A small sound classifier, trained from scratch: mfcc input, held-out accuracy 73%.
Rows from block 3 of a small sound classifier, named by matrix and row number. Rows with one number within an expert belong to one neuron, the router's apart. Each number is 128 + 32 x the weight over its row's rms, rounded and kept within 0 to 255. All counts start at 0. Numbers have three digits each.
Before each expert's rows are labels from the 100 clips, of 14976, where the router gives the expert most weight on average: "loudest band" is the band of the loudest frequency at the time of the peak. Only what is clearly more common there than usual is listed. The data: acted Russian speech (Dusha). In brackets: how many of the 100.
# router: router (model.blocks.3.mlp.router.weight, 16x320, trained with AdamW), inputs 0-159
# gate: expert gate (model.blocks.3.mlp.gate, 16x80x320), inputs 0-159
# up: expert up (model.blocks.3.mlp.up, 16x80x320), inputs 0-159
# down: expert down (model.blocks.3.mlp.down, 16x320x80, transposed), outputs 0-159

# expert 4
loudest band: 4000 to 8000 Hz (44)
router.4:148120120111164133132115094168087069094098068166149139143113159111178109140104104156123106165094066091177068153127126061140162153137143098040129166131153149135155168088164138099106132187106169103078150107125168148127161113145082101179169139139144087122125133119171180156165173141133170120164154145144125179075149156157155174116111102127176137120143116159093107114183092174146088127132145185068108146184088151114153079086096138062192118109098102132173132172102131108074104132173096
gate.0:095086114104136113095135153150159151106107196156151141127169116188108069102118133163129076108156187095123120160101078139193112074168106088154127088136073156165121140066116146097085102127134174145122155131152188139110131148131079162126168111133132121127119052103154193134168176127119136082185139177068149071120081100123088118084124127129131074084097193139144053106171168147119091082139145142167145148210189132202128131125126087101102127121101140106086089134095096108199171171104114
up.0:158069146066140101150100196145153149064108123097121130098148092122126099112141120144130174134135183080184173146125047138140113088136142180140133189128125165097162092123099119082136129126138136178167090099151179088117076096074143209093140125129117093128122081103108135126147152119163095066134143097060120008110133176143132159164167126155152145086158156190126125054105131156108113065074128172137138168152112117213134153175093116179129140139161185158152066120146115110175178119081122
down.0:097071157063171108145140090178157073115120144127164155135062116104094161105080129080125099094185095115140110145067172146105107163167119145099146159132129146077120160137113076096111161137110122128184149061157169126105142091153096066131111214186123114129120114093118145163149143124162168116155125097173141182151119174127161101137104154070094143124090113138081046136146064108093139132142061139143152148150098127105141145179141177152157141226082140112187079173114092138138180122110185
gate.1:138144132111096130136124170147110077150188155120172121190117134160122124137153126151060142118150095102121115083162137196081172152134089184096076078117148142106115105165174089133140133125143139109174181187081150145163109155110061108149202136096151113112148125157148144154138161154165165152119120172130174161121094168136107132101132125163108125091085149052139112158164108154080185119152122094094079148161125121135150101145172184128111134147096165117086075066135105117139097110145122
up.1:146128145159159116120147117106141192147077119156097111106147133090115122085141099094211118122159139131132145150115160069165116093123132101185165146128130151146094147086092189146104105141116126151119110102156073127124152135103220130103072119158077166172102133164079079128120128134085092115128128093155071099119121101145129132081137126088127159155133136184141140125116152112188085159116173169203133106097101150096116127135059058112145136102182128124165144210133121147088162153132124
down.1:141094143161149047096125158065127116157122105193142132131117132065146200126221157138144138103162073128116128160148091106119106131073112155088114110123182088123118143148122072109162102132141108128178139146147147122158133135110115162115146076133138039146130093131091125132080147152196098097168087141138101117067112138125136195106060094091092135108128103138130154179163120083117113121154125090122145125212110137087130113132111109115158171210105159125175133110146216099151089125135144
gate.2:098121115110137070121103141144150120055120095175131201094158129137147133049102090129133156169079143094153107116086099160153112114086204161090103196118126147150124111114150183174147123133128068139158159086084090111163125179209065139183161179131103113105142136109143149164091085134127151086165110122136137179075136098132118167109132126130186137198159132130103098147127152120126111158174156148149136189203111120151117098131108146117110136141088101114044091088113128201114126103128136
up.2:110178116106124121123106098152133118047116094191156162095106108125177101038123082142111174154048140103144118140043091131140149153087126135113104169104136137157136108122118165167136110147115087125132164140101076115151124184181096130168171170131119117118149139126157167165084106149125167084143120174145137160043157100131132167100108128117181142235177134106104091154116129113124128158185138139153163175234103149117138106137141147104123119131110092114078124081115115205096124075157143
down.2:181089143071149128142140088078138185086160202165153132151129101098123159111162156114170133165125141136150096127134122108135185075152137142114095120104133120108093134102102129179082133111088136082125144117141113095095147152127157061130098076134122139130117101147129111132176079160149148135068105138124106149170113095163122119114164111125070091108146125141169052112103136114137134082156127155081082161150106109122129037098126094124157116175129157109162186134092158108183129137208123
gate.3:148149137146154159151097147066156086050129093118151123104161156131143167108135106114137147114090089069142120124083174088133094208119138122095120144202147160168176146164127033161111129132129126156140161124180149151096136133102112103144163081141128102122136106062151127110096145064081130125182124136142099120142122170133129097094169107128183128139104079155152111076137159150133138140160132065165129129171169049155107108065134146101168084109103162139198118142113209109150125107111123
up.3:108099098125088110109144125174105125205141163148100110145084106096117134114117128144121133147184120168122122125174146157102150072152116138147142059087116110092104084119127202090162142124118134098141129112101126070155122152181132171113133206133125133138147132214085111138174124191143106125114144134122142153103169088135129169196079148115076088116158171055137168175123109114120124138054105133118105120070096184075145163208171088146081161143159106130074115167123057150136115142152150
down.3:096167173100196131135118177129095044127090146153088147133156132136156167106183151140128133150104111125159096169167107138121134136157160167151173185149148121160134125073104151116164217155113130138132045102109131094067079100118131109135104122165127098165120110119104137122103128157066148107127110161125104175105114103139132130140135112191125091107125115161100102144142114114134111160122154142147100115028120153128161075179127089130134095162126115139223135096083177107134128130068124
gate.4:117070174112122126123065070117120076158129100089143143120107180109131094159104121109108102080112113183144104111067152142179137114078060148087169073120143161174117162116137121142156132136108173094158136097166105161154137136187153163137122136148100137116137165144125098121093128123103186154036100182138157147132140120149086149136115117172100110156089111215135139116152069065103154112076142196153095128065094160126149163117058105119203144121068101120046151198103097098095114169091089
up.4:133124151096113156113136124127130109137112085157106117116103062218130086081101112147110136170083106099064169152142134083079074152115149139162105072098161150100131122171090157146124154145106134122093175178146175097177102181201175121126166092123126077127130165100200139098126184119138136080211144119136152152100139135081102114142102112156181135149164191127095150129119107102164098130076108071120130159153118112094174188123112134203113077126120174152082097095113120095128148143122128
down.4:159145181113098120123122079163111122127104152140161125149109099124121102133085140120086163137083106114171131122171106167122072090181214103109065147065180184093161089134145187137115153107183139109147126092179132149177124163135131164133101040133068161100124142110158135166168140157157131113074090134102129109108101125121099096107108127126126154146122140107109091174128129113116103117072142137110144129120162185098117169177121120148199138105148177142155113139124149105094136084126124
gate.5:069082140110079129121137160101136095132096094148129113110111098109132126132164112167163147171168105116140107198151127163115117124063091073132114080112064134133061122172140111135163116154147117196101192135155104069094130144107132100164156103157118196156139086137108141145076122117110161148113141194199132155098178145120184112111161139115180023100177110115113134186130137108124092177143093106083094078137169093073080117149082146116146112106072079125101192116175089179088125160174151
up.5:168145125111150123128135100155127149107138140095117133150184131172124168151119151083125142084090143148190138060106148060161128148129121137104104088144120133098187111119111123137108143091100113078166113069164162134199098124094128165140122117105140099135117111115159081127145131122117061074120122127142191098163080100125099129153095132130098211080069161091129137102111158154177187073103182182181146165094107138152141140088183125162095204145174156121086093135082205080177108070097108
down.5:180099142149150092098118102136165036093104067146122135104140076107069092134083125125121154153086151169145188116101183131144205151138097075107045091097142117118142110154074134130101154114102107181179147114107182092151153122124147099167105153103133136170110148089133136101119133158094132157071112183107101140092122143110124119131071104108113111157138037133104176093115155161099128179144136160162128162131155153117102070185138140131097114172115109114178103151171154161105157062147116
gate.6:097158140113128148116104077154121102071111185139056123097135183084121070130129115120151108143138124146142106064159164089090143115182196083096097161141163135110148119106148134134089105135117147102149116149156146162073133118067174152108147144118130109142089139151101126163162146094099124079165114117108081125138158115135114175141123129140158135130231087155133111127090075111098131176086131148073138157090087116126174102112089129157169153159126142121223109164160129161105094195075203
up.6:121118137152132178101104131165140140133088117083041155159129146082125158165099114118064172101140094079211097135171134094165140134212187122103135128089183144073136140150131111131147195107117107105116121126136084133085114177133191153152100160159131134154118160165095114077155135154111105107183082110036092115072112095120148212128145124118091121130203086137138161175083058143164170173070166145119102120143067127157126141142068106162113098150094076097125133188129127151114117100101138
down.6:138136079102169131167136129154152122123135138074162137131137050110142119151117112111185059159137132153135130087118125129122177145096126125141098128119119066137176137097165134124061199135100105210163154169140137173166147063106136138196174106087136134141148084211191124168121128058121112175091102137072127152111108143157114135105169159089134113130154176145115159104158109116120094107170125128136137164148118107134126165147139173107130108157175133141141085175079098145107194182115156
gate.7:143240150135145097136144137141131103137130110123185120238161090062064140146145146169115079122145094141128126082153120110178140113127065132092121124134195097114128127113156137147121167131116122103100086137125121096115157161118107102132145152122126143080122135136124150134134121163103161066166118208182149100134137122120127098201124124146104068153181170159175144140141081148130163109069077108128082123096118092109165123169121120144144130156125069159132177109145173077112097092144112
up.7:169159148075137064141181131173130108140113125114156155244132107131077182139132141164108086086156126119123123116156104134161156152124070134134166150117179062143135140141129159165106161122091138095135128133129080065116143114090146089126156137123123118101124160126110138118078155129092153082157113211121170172108144080158108157167164125151148118145114104115130156123162083176119188103036125083139097143052136122137166123179147123167128103143151083175093174144119138067119104113124132
down.7:170162101051129153148130147100133126118181099138121124146115133151079042188139116184117120093150020122103116123148122127110144132139169135076090139118151159151159130140058182124206090153167117123105126112113173052157143094115136142119151081083116103126160098064133126169113113064067116141139118130128157156074126079125145103102174144184132121136146126093135119122146112152128102138111097146134161138163162199158140062158137099128143134089192088106070134136099101106109165116112103
gate.8:093064150147095176153144196144127141124132124132130222138082163149099091130151123135172156180135124134182129170066067155067144131171168173101157087136152102157086137111123144134090101156148108164124097119107082173137121100111178129141164103112129127132111097120088126126123127138136129102102091141133169109101145128134149159075098119142182197060099053135096125133124072116081113109164139116135080143223064092100059104152081128129116051126117169137163160157137128173063123130151136
up.8:141153136117142055119057125139145117159120171095139077145156101102166116145061147115093105099173165082063163095145125112176082142164079117200115118083165084133184132096113076154140136126174153107124097176170156148070122119115118119135053150188151192112132190101120102102143135153121109153198139138094065099167102140123126209059088137191131112110171232164168136107159146186130124145126138119094168149099159124089152130122151132114152149095097131154221106064093100207119146142129088
down.8:076121137117230084142113148179156112131137186093110088092114054117124141137161098122113136157112130135149141128068076149127116145095133116155161130116192134127124135106165138118076120111135126133167101123118153162144085100130147152192151100061099080127088111123121108146110168130114129101105117106052091061098161128138133042130116139120140099129096164108121159080086147142140102136142131147157089090145105124148149197097121094110118048125123082167169128101177106124086142137151143

# expert 7
loudest band: 4000 to 8000 Hz (27)
router.7:175047142174058151111093146106139087143145176163119144165144155135172150085161097151105106096128138122082110143114104121091115079107163101184140114138121100098129174163138086138143100171137157082097120085122203073131144147130141145133175144108109166075100140177127168147140097168160158143109075132158095128102144112148138146185145115122096150088106114151106093082060075159102121152079089106095078107166155075098118147151184102150177115052127133127152109129078150135152121132120090
gate.0:107142135140132110148096102101088113132134114141077060148062097098137114142163164149136126084137142145111156082155169152158107175158079149150121158151141148136157163131105133159122134117105117165129161093176104136111183109112131136120112114110156108118136112173175138142139091101149166157111132120144099069134132086104128145174119135061027157128121102155123147135156135193153185108177061060064142103158209076103092120169120132087078116100118154098053176074055116217095133111098138
up.0:094109144139096138119175112176144100090087110138140159096172097123058141050092126081140160169136139159106129183086097094078141108134137166117120088125136103112161124138145125126131162124147163134166135137093156086151111151152189112100156154148122144110109157153120128091112050169132082124065133177095097154103146185143155118116105134185109081103117197104138133137116142112092104119177195236185138149086086206052148144107098130107111130153103126160132121170178177127150119084128087
down.0:080162066168160152087127089070106117105105122152212147137148096146160097056161166190133160129114059109096087128173086081152042100121190133120220124153197145091145134111139101129155149128178136157122181119086145140093120138133107104164126085105092137145109115167150114148113089170121089066146132128171166104159107058139109096160132125206136153136160150117141059155101153107130077068113222125141152136171090198118144131106136110125147143111132121113133134069125132112145142186135143
gate.1:164159121096086090179103096175103063190170145109163079107077149216179155174120156072150153103132116155124128116172092181102122068128232140128153105130137096167113084101146158102135101110099115098090140146141093126175153117057130108133197124164115107148106173135105103163089090157137187141128102107142122115116092164126113174130141120163152126112166170105144132145085119108081111101127127144154075146122126149115123130176123103102106142111164109153071150187130160070120126050126113
up.1:129129112171181139087125135131150175106128135149091192131159147057082118069124127189103121175145134095169156137080127071153128165097072150144121181162132174091090157127130065142159147157133218134179083126113056123085096130151156162169114145121121167084145089089084114110114132102135107103123177096161115135101134118149155081167109129086142070128102113156125141156175126115208139094130110132070126139155108107098125081085108199146164133165109097080164091081114089170123152146137125
down.1:136050126178128144139129164120143152089115138148064081166071205156087142143200131122133080211176141131122096121153118135121163096161147148125177105080127113120141100133097100181092141177170146121116151123130141154153123170172130188142124111113097131141135139108159160153117137128159140083111159110155091101138086138115157147117186118131160088136095049106103140121132101062126110125147109093161137176130118159078137075175115165148119055166176117225143175150155202175107123117129138
gate.2:130190106211125142088114136191120122069151192152099145152110157178143135119143133112135136110171165106152169146123229080139092149120050118170106103155118083108173137126122127105131093163143108153123126154118097104123116107203105177134142189117117101160118102109147096147127094103126120157080128107175135082080144114134113078148125124114097094110109056100137086163161137082119097140094126153103098123162134064166203189109160131077136091135110144137112145083188151161102116218107163
up.2:136097110058089167138141170127171161133091126093131118066127085125135127122084059145147128141182121099186149084092096162102174117132153116115167136103099115136092120108117039141142151129109167175149155157122174135115147099116125105120109100137128151093123201166091221107165143133122160156167115183151082145137163149148105065131121133160154094158123147137123092134116111113184184101108128155118141120082102150118125110149078176120165149142117100134197113167109101213105123088094124
down.2:134120133146193126179110119120151111212157057115173121102087167143171128086119111130121086126139118127145083123119182086112105138165182146122131134153165126148094156140051098164146143175156113163152196145128101164155135139154123120124129170130142136146121092096081119139165102115207136086163113104123145143095116137118115022135145140125073130179104136067205151091083091133145135149138141119121121116144173111136128148156132124128114110160160117114083099123150125143048169137102068
gate.3:162081145180125161107149169123142098128111129109135146124106134159155111074116100081112160161126089119095044105116228086090166111129230128105054149088098175126102161121116152152126078140142124118138156159121159143146120146121135172123216084121093112111125175159145143129160103121160157090109172123097151210109132153141099212165124117100032115148165106118073130163120076093147088123113161124047129098133104159153167144171090164066108141161069156108102099171118144162172145127106091
up.3:138087144204121176120207141151175133119097116118161161153077185125172140093098125128121144095125094129139086129152163060125142120146165108098074127107094104159103180151145172136151118126136087128119147186098131137139103074172080195147209175109106149127125109175138170147162113116089154112070146158078170147100146125131134203137151111120019158153164088103100165139119070073139172124135103127037105110123128107159123172165073136052080169157091152106134117195157126082172155155109095
down.3:168131098111154110129141088125144093079162175128143113095173111097140091137145143120128100175132125128157118087137140051170145142066106134119110091158074134120061110155120154133121113108139125134114135137146100074151146090104122173152192120131090168147111095111091125148114127151083069082136124137089171082153175146132110179151138153088147108093136186113152122136133181165139102084101142148070106098196120160153141108121097105142136136140109242155102073151087110125198113107162093
gate.4:142180107132112090123152110083125241084106144101106121082128057158172151129107118140137120091090149115149108132113110143162124168108058136179130117119107108134117146102114185105109094145093132113122082061140160104135181126120137160090135162134131137129120153147197112127145109182187158054018151164143092132149192129125146064175106133115074135114069215175100100134156172129151144103167167187140165095067096109104117120121174124235158127118101188119139105079100154154116126126133105
up.4:145127143139134165134162099134169097140126104177182156181098120122167152137114129101134171167113088120130167174101154096161113063118165162146119114155121095162128095127119167117120122122140070126118038108134225125088113141124139111141151135126129154128119126116120131122108126121164138077103153113129101157157102173153148167139137114086251124158163161118108143072149105169069163133191152114167079138191112135132092054093084088072121159133148151106174141085126090133155102115132137
down.4:192135128216105120102104113143132186164145171096185117140128069120129124163169143159128093066120120127165151119168064118161147108132165164126146140119152085125130075135111110157129057139143136137115146168165112102137114202151126097094134089091110164135137151107229098174151061140143141153126104228102117103086117157116100104159139153119117148125177132130119130123142117109132130161124182156167124163137182139069117212134120117126116097130163121106104101086190185174094134168148126
gate.5:148155151090129143132162128199085124136131079087110151167082123133154136121107158117148109210127095127175147058101146062137143132106154155115118066127182134093109128122084162099134107129092110135123146196115101142179096131107115143145085123136127158130111154119108108112184104146115161177069169164187157100119100174104130149062142139144100117190128138164128096133163191072129142188089165132154116098105130113142094126071117163146140152140107099125111105101152163147155154128114144
up.5:136127109102169074120102123057150162123161105074133085049127085093103141125117115098110126119126071119202177123138052148119186065116153091102111150169129113069089104121124037149131130147135131112117077178122073129114140092099130127133159158138135135103142157165114166123185135158117158061124080134191165100139126135159122117136125150101164172106125164140124194050032148199102167149205184170106101117123108098109114123124131110075082107154085106134161131190103105144156085092151102
down.5:090211137143108109127099150126153183149179166117118118122160148103093123085128174128149138131113140111110159136112095127103095113181147131089143129149192121152147089154138092112165192115162126113148109118067156070102092141092068113176132135132119124130135143166085154111110167121112109054125130136074124133145128111092097107118091129094155141123114088134144156114158108118144107140141186120151152135106175119103168109118118136115152088143100190144140145082129097098065150092167126
gate.6:147084162150100127138118064149140116162087129194137079167147147145119099081131134142191176109071144175190106166157109154169184127183160098130110154138132095107146145174122156130137157149114141100144120128070089128126155134109145164117145135113127124115141040127139108115138112161136171118158110210107127072144151062158167172164137142132090157083151191176111102123101089152138139138109073155096115182104120116099133140109115140145111095157149134153038085066160138090117122101070173
up.6:100130126178108169105160102063144109154134141111104125149077150150114136149145149177136130149143106155153076181169168134125127128103114100223170112065097166091171067162112137134116105116144111146140093145241119096116154111126224100139141158122130110191098112155105087104101118116141113124168118152076161165089142167107073105114147129160177072087149127203128144100119089159128087143073089126158137126124146217149130090179033126143119148122119119162163112175152128166084113134107114
down.6:052094130063127114154142086106080188092175094094136098140105114100160119183059112113102134142126137133142146122064167203141126158133153149099132129055152114147118110113195132131157104114171145103113054112106167148161142151145130127048132162130126140109180149178194135107141117158128151168128129169141108163132127169137142104142135171107185082145133147121113151166123183124114113194172134125183162087106139112102153098107115116146042110027158129054120105109163113137069112136088097
gate.7:140111125099113162143139158127169129125123046150111100158121080175104115135164077136170141156101142076163035109071132122123158127088074184128161099153099140118099185123107083084123143154130153112123100206177169101140198074128154159129130148054128126109115138077100093116162154049112108087185134160159147079098128163127096113130149136102128138111113106152187121119172108108130153109180091124111143138135098046096139107161123141134138102164085178147052127127172110163117099158104100
up.7:125125120127114126156130114129098093143132170082150142091156161109136136147140191142073107092124080175090169114148201114158098088149167088164119172113139083123187080112155158173135125147099091107105070091125133145125079149097086125146143142168128159164125115215157094153155124228133111151068147104061164083130141120128120125191135119150166091116138146125122105130096152093127113141070140157154166122159146119112103114163131099140131150098158146127185126147104188080175146167124128
down.7:071143091028103152110106066163111171084105096094120121140103143146154127145073166132129135130118140118118113134149077122087098141162160131151114173199174191100139166113120091146122126109125113084172104147091135126107132141165101150141151142179099135143130149131140076131105101136185169167136083198220133136078106148124141132137158106148009180113119176128106101122154113121124147122115177095142151152136135159099116104135104158127105100127152171099121127102139135094093106116144076
gate.8:162212128138131091157120125046141111147111163128138070146077055204125112115152167122148138120132079124150179155108134147111120099055115159144141106122136091099148134124146129145127168163120097123126088147128140141114141150161164137144107111124152131157147154173088172142128126105187160111131094139161191071139098084130099130094117134136181096112186090133141070168158105106074155114105153129128067112150161125092132134146153139223135135139129064189172157108117122096123115102137142
up.8:086027137104111157107178116188088128100125103110145187139153179082152126108119081115139156154121184124123079104161130088113132157153140114161110158159135160106118099112123144135123082089135142125111196091126136112143099118161164127107118164121099108070112105091184072131131171118098109136121143116115076130140140169131145109171124129093078104137083176157178177098092121137201091128158120111105194162133151117151127121086103153048125120113095194109078121104129145198127135133137125
down.8:158064138201152094151128149127136116139125166137100133114082088199167144136148116173036102144167115121089118105116101105141196105066116136136098142115059154167107086092117102155115115188099127121088133135122063168174087119101098183146090109103130169150121129171116155120140157127168174100093161102156171064117137172102150158135101097174129109128170160132160093106115072120123126092127110162161127135120146094126122119160136075143143170154082098184153095139118105125086127106093099

# expert 13
loudest band: 250 to 500 Hz (76)
router.13:160110102118080153163150119094150065166124163141145124188094122117084114095144134137119076139130123083130123155128131105195131118086147074172120083170102100109121106147141169145148127123145106125169146128143134075141098128133153148178124117104112149185122108185133148144086080196126125211172131073060085152109087116117138137155146161127170118109086170097156114138130150148134199158082094098150055110158133178107121122118143112113190074117153070129124066166101134123143122182107098
gate.0:135103113195122140086099152054115148101180197145125118151119078119113100142133120173144133197216164095099135059160088161134139111172112132163167128171130115113154053122137092108137095096125085142126092096119142137107121123103174174132121094120119140094136152161126177125130105118038150137175133162127176092120160120137164176162133121143178112076159107178152113108061052109157147133137160119102158110160088129104135107134157127146125115147142175140158093110075086106055133106116128
up.0:189138101110128160129146136026106150072129158120124146165129121066152163153172170145145123207144121100117124073140161157109103125178087146105186125158122177112159081109066122140155150168123093118135085104150133083111132117136108144117090083073129138124122135104126123075130119092080132144116118171148159104162170123150136131187127124161134171124164108127059092087143124112127121214121089041127120136156130089098141108145094136177117133088123142109159156073152137156127164115096094
down.0:133037049138131076122139150130119187066136097148092139178078124118128109090126144223146091098072169122111124093142149169149082141152192142105133149089072127092057146094115155102178136091097121183122087131111112086127154164119116099089165189163071136116094143100146142109132092145101192129122113121109166120145109111116128074109111113143102119121095200086100120128119126094113132113077137105076057126177089103137163144122121163117110142151129093069164104191138094136134073121143183
gate.1:159141140174104135134099200144088185099103148105101132165176119176147154082137145118176081140156131113106117165205075125095100143180084118146086131109122166087120149133123139190103132166141141166148144140097133188062141121086168139122185142144148143111111063150149163119138086139045086146058123125119137161086132175134122098086086133116108106076195113071138147189128202169147142128131137115099161138080102176126132130141172092188174201121088104105148152106146129122127120130111154
up.1:107100131229131181096136153092145093133125061137137124088137123148099124159126137104146148160076133105043089046103155139132139126087145152120183169152086144208132120103118132117115068128121123115115059105095177040202100100176142067143087123125159137243145058105130141114148117131193125141102159125156154119121124091121162130143117123082138136149127112105152195070069102120131155166143105134146093128163081090152111112129175090061141171102103167116094128155109157130148153151122123
down.1:198143095164157109153136112091171166111144121148123092117166139117167166203099158127179134111149143134114098137137143053100182148211048120116171109170130141138161096128136117110103105113059128093118103127148127055127139097106088154138086132124136125140096137175209137129130132135143127135104058080089126119096131123162130186110144118140134142134136120143113178136148134079123133137141108142121095113218091122151167140086138079127123069104154140102155105100155195112098142123139140
gate.2:149115110179131164112127118122103118138134178131027114116126087094076154090120145156110167152026122105134117087130109145093140121087118119148116102142105121128155082153144099110155142140099146160189062127081111112173110134143157101122104129198116168134131137137189172129163102097128153087122111093078137156103151118104161189169130121136144071071164150157098158077192113099164120138045191141137125175147113137187140134113181105173139097098136143117175134135126186173149184153148152
up.2:107133139070122043159153083109169180109124088152187161132123162177150099168179117105142122142166115110128123141122118131157095137114133136139122188061165165194087166117110163172110124101146082114094181109178071131112121113124147160136103080105124119146130143113083109114114149148139146140094109174102140068136088142156112049088081127083111203199097136083139130195054129174067120117190105181079121094111156124126143146132171135075125112170125058163116111094143079075076059083137117
down.2:075137109108130203148133110141082077145123134201086101103035109097161091127178074100136151091139119124071166110112158119127149167105106126100065153140130114127125076102127169125110120093191115120107125201121146143125128175148135115119107136057151130131146130151109146135092158100142121112221128131182115113087098137123119241126112094045160097095108084122094154102123068115107155061164092105066101121176170094143086194076137122126138143171155171176170100106144121157096161118084128
gate.3:142216111183099086156116046115114104133136101093158113133140098149161118179114141080148136188144127119107101155126169122161112126106061059091128075139116105072158136141119159133126118097081125167124128121151096083150094090187163106144145153184129094139130115200155111144102149130116171140168110130066201109145099058131095101176090121115146162180094120127115103084066150159136186093139105168167118033154164066131094162090116123122158150121130150126166147058074190089102135103120112
up.3:142053133075164179126131213140144155106135141152131149144082114092099114065139108175111137062088147120179149097129084120122150150152242192153131148154130150198135081076137074161135145142176137110133117128114148171117128176104071139094117096088145146113128129024089145113155122099157085127092142127163062145123155220118112156106170129155128107102141122117172138175171114108104080153114127086093145230106104197138144087195125115160094110135114152128116125163161093186132133135146149
down.3:122119156136100129095128130112165129106064145096108108140115173104098107128180122085095146110100160111179130136177163043152072114151206157173165132123098093125171135156156084181141124099137137147090111118079124216126108191121108146144158142177091080125132137147093151137145136060186100158129126143173139129119131193114130142132096141132184141152163081155094117073151084131109149122099088155170159144129108113154106165106110118147142068144112113140170134075104145088100138148187117
gate.4:091105077181134083145098190130145113139069119177149134150162075164181151194113118134075136118122141111128148088102156101139173123095127163174148202183063080140107101142143170095109116124114102125064168104073125069129120168135092124185123156049134110099127086127113190107193148147132153125163122195104136114089175170136103180111136136135125187153128100180166102155091135108111195105071160091075119142157121100112126139094164084132089130123159119129101125136153138136158133167123110
up.4:090122125122128074094147086125096080100180155107095120123059128170092108089102144109127139112136115148123100091082144170160125139174153133098152097071172142130143208142096110100117145154144127130160134164101082142123105127102123120070148048131135183160123133150205117125078096081077109183110116177140111116208117144134093134169101123082117131095119122108156101118113096138123112154188098140156152123086145151117114106134099122133080159098158120117129110101088150169095110087153146
down.4:154147112152093114111136140144125079172061167171113109143124123094109149120104153100181172093140132138146133141124182191150158151121029118110187083122131140127178082106132117095110135126133118142088129086103129112111112134162149111137124144164121116149124131150074110109091115075133164117153151121024107159130167122121106160131173094109135146120131138138090092143144144118142099149139111125127115124252191093139132194142118125115119129149116137186136158082103116080136109027133153
gate.5:060125108139116182122106130131167156190087184112105164211137105145090182150096126118116151116174131106150123164145163107169124106144125132081136051141174103098128177119160186147113183128130176084148161144142109133120152118129146135149078094090129153151125150155117055066172176081097124135125125159095096111137071117099089094114129118147104129080131168121099141118170101128105157135152201071053129079149115106168123153135137105089069089106171134118186090116139136050138123116146126
up.5:061126105132096171140109147137124160173066169101124167184158131118123168148105114139109116097167134114167111147164181137196132102138145126081150049153153109108117171130164162135126183106130171094149157113125124104143138125108128138155101097074139182146140123154142044057187171095131144152139111144090104129103078147108071109116135123131113128089137170108098148100167105171094181107121208103085091088167126096143115144090136134086081094108175097129193090181152115060137103148167128
down.5:035100159201130130092124132086097161153062203151066092120139108144161117077129098203129164111110158125106099139129143134146087105178132123150140146098077141115132138121167125143098174080159122121095080116134153057064077101179151245120103140143082117129082129132138119104140182148140143127151118113093089129139143141133138147117154168149102079118133092126094102146162135160114112083070154097111143180032111153115118078155135199161150095014094137138126137136110188161167132138078093
gate.6:112082143044130122119158139136162124050241135126063060127136115081102141130149111110112121123069066117140150139147171118141160106111104093082126055131135139186095061104096128130169112128108094154148160127147144159203095146119144138115119141113125123094136124179137182109131132157123139127141148030157123060091126155092110103071083124106096110109127156191150203105114120091096170082096131133114201095168164110118140137071190169105086130135089146108194133148099169188159132157084109
up.6:083093141141124153160149176087139138015110187146156107114147142168132157096152161139118139164096052178162169114107172179103145165099183076138138164125112107160171119120150117148139115132143156116176198183135174130144123084075082142168102112080140152109130126148142090116146174106153141152119142124145115139091155157104075062195131124073129079130155152082165150105128105082093112149113101187147114143069099118163121135136103144168114130148146135113074142165027143168104077111094152
down.6:123115125159138126121117115152097017118169137201151132101088167124143164142133099071112129204150137105092166118078147110080141106140142134122155153128193137103083152105129176115130096121129137116192182125093127087119139156066116104085152104107086096126079093163172125169140138143106118148101139135077109141115120122134131166104134083113072118133141130118154133136155145098113138193125090139137116119135134181076130144119104087136119138099082147147125105080097169156151147081160070
gate.7:131092123100127164144146148089147125133110122167081143097118073116111134122139137134176144255095150110134117098098147081114124145140127159173134139106107130068122163167141141082116073116125130119152195101147158119172104132119097172132162095184147106025123186151142133152125120119113104128100148135117175159210128125127130110131079130067136160210131138101080168089175148054164131139103147109121070130159128097125169127096148120119085108142177058133100102099051177098073146179141110
up.7:120118116081149156124144150098115152146081047177102152124122092156075116087158128141144150229043149103136087155112190091138125185130119142182106189130126114097126128141121109137106083124132139120146163108134129118172092123101115154157153145173134086094132139173165137124091112101156089151074123130139158141207113133122143107141103127089129199184134081084103201084167116083167141121133137158130077100138100135115175129076154133121081119119156098141124099122067206099114159141127104
down.7:126083128119110138131120104106116200097131126105093127123108100116088105135201107135109148139114097118105165131138109068105078101126129117153150102084196118130135194125125110141102178056143115148139113119068069055145100104158084114081157125163198149127137133117147094073178068098101143142139104136096099117157150089095127142115076137140125116136102084159102128091123176141091141129150162162124095113190130152149125139123148148095111174121137062087085168114153140081139125075081144
gate.8:126116158116127102171163101140115140109157129087142120110162126119142152101134133131131136110056134149120148179109059088119108133165103184138144071069143119119137141126123152161161123141099145146150069089121118177163118106135069098119149171163126103028119092148148106142122126168110128151123104156157098172108148178128120176118151135116087181092135138090102130097062127120152137078231117104105097074108195067074109130154173129185142099109114159121152116108162190118109121127129114
up.8:149132141133113126142138136081151132138121089155142096170119188163135122174100113087109123151133098164108115041162181134160136130084113062179105184151077123161157088149097103172091117131130118130117164169132147064143123099146175174118138135127116089133151155142156162126120100070188139151117136129074081118195126131165144080086127130119163101123142137130179115081154085156035134147090183129196131149040111106161137149181037122072132129129140149160070108085082162143127145132108149
down.8:153079063161121099123132130125083080109107133109171136091177186114164151092191123160096145109111083133123149144138142124119179165076149157140173119128090147144122136127111111146127099160103124098144177120115100161122110157123123113091035090085079189170139148051207119136148110141130173134149133107102130100110105137111108181130121121141105117152111118139177073121098097113139114158142157151064172135167191129128140101105107158117139128137125200141126131175142156128072160168068155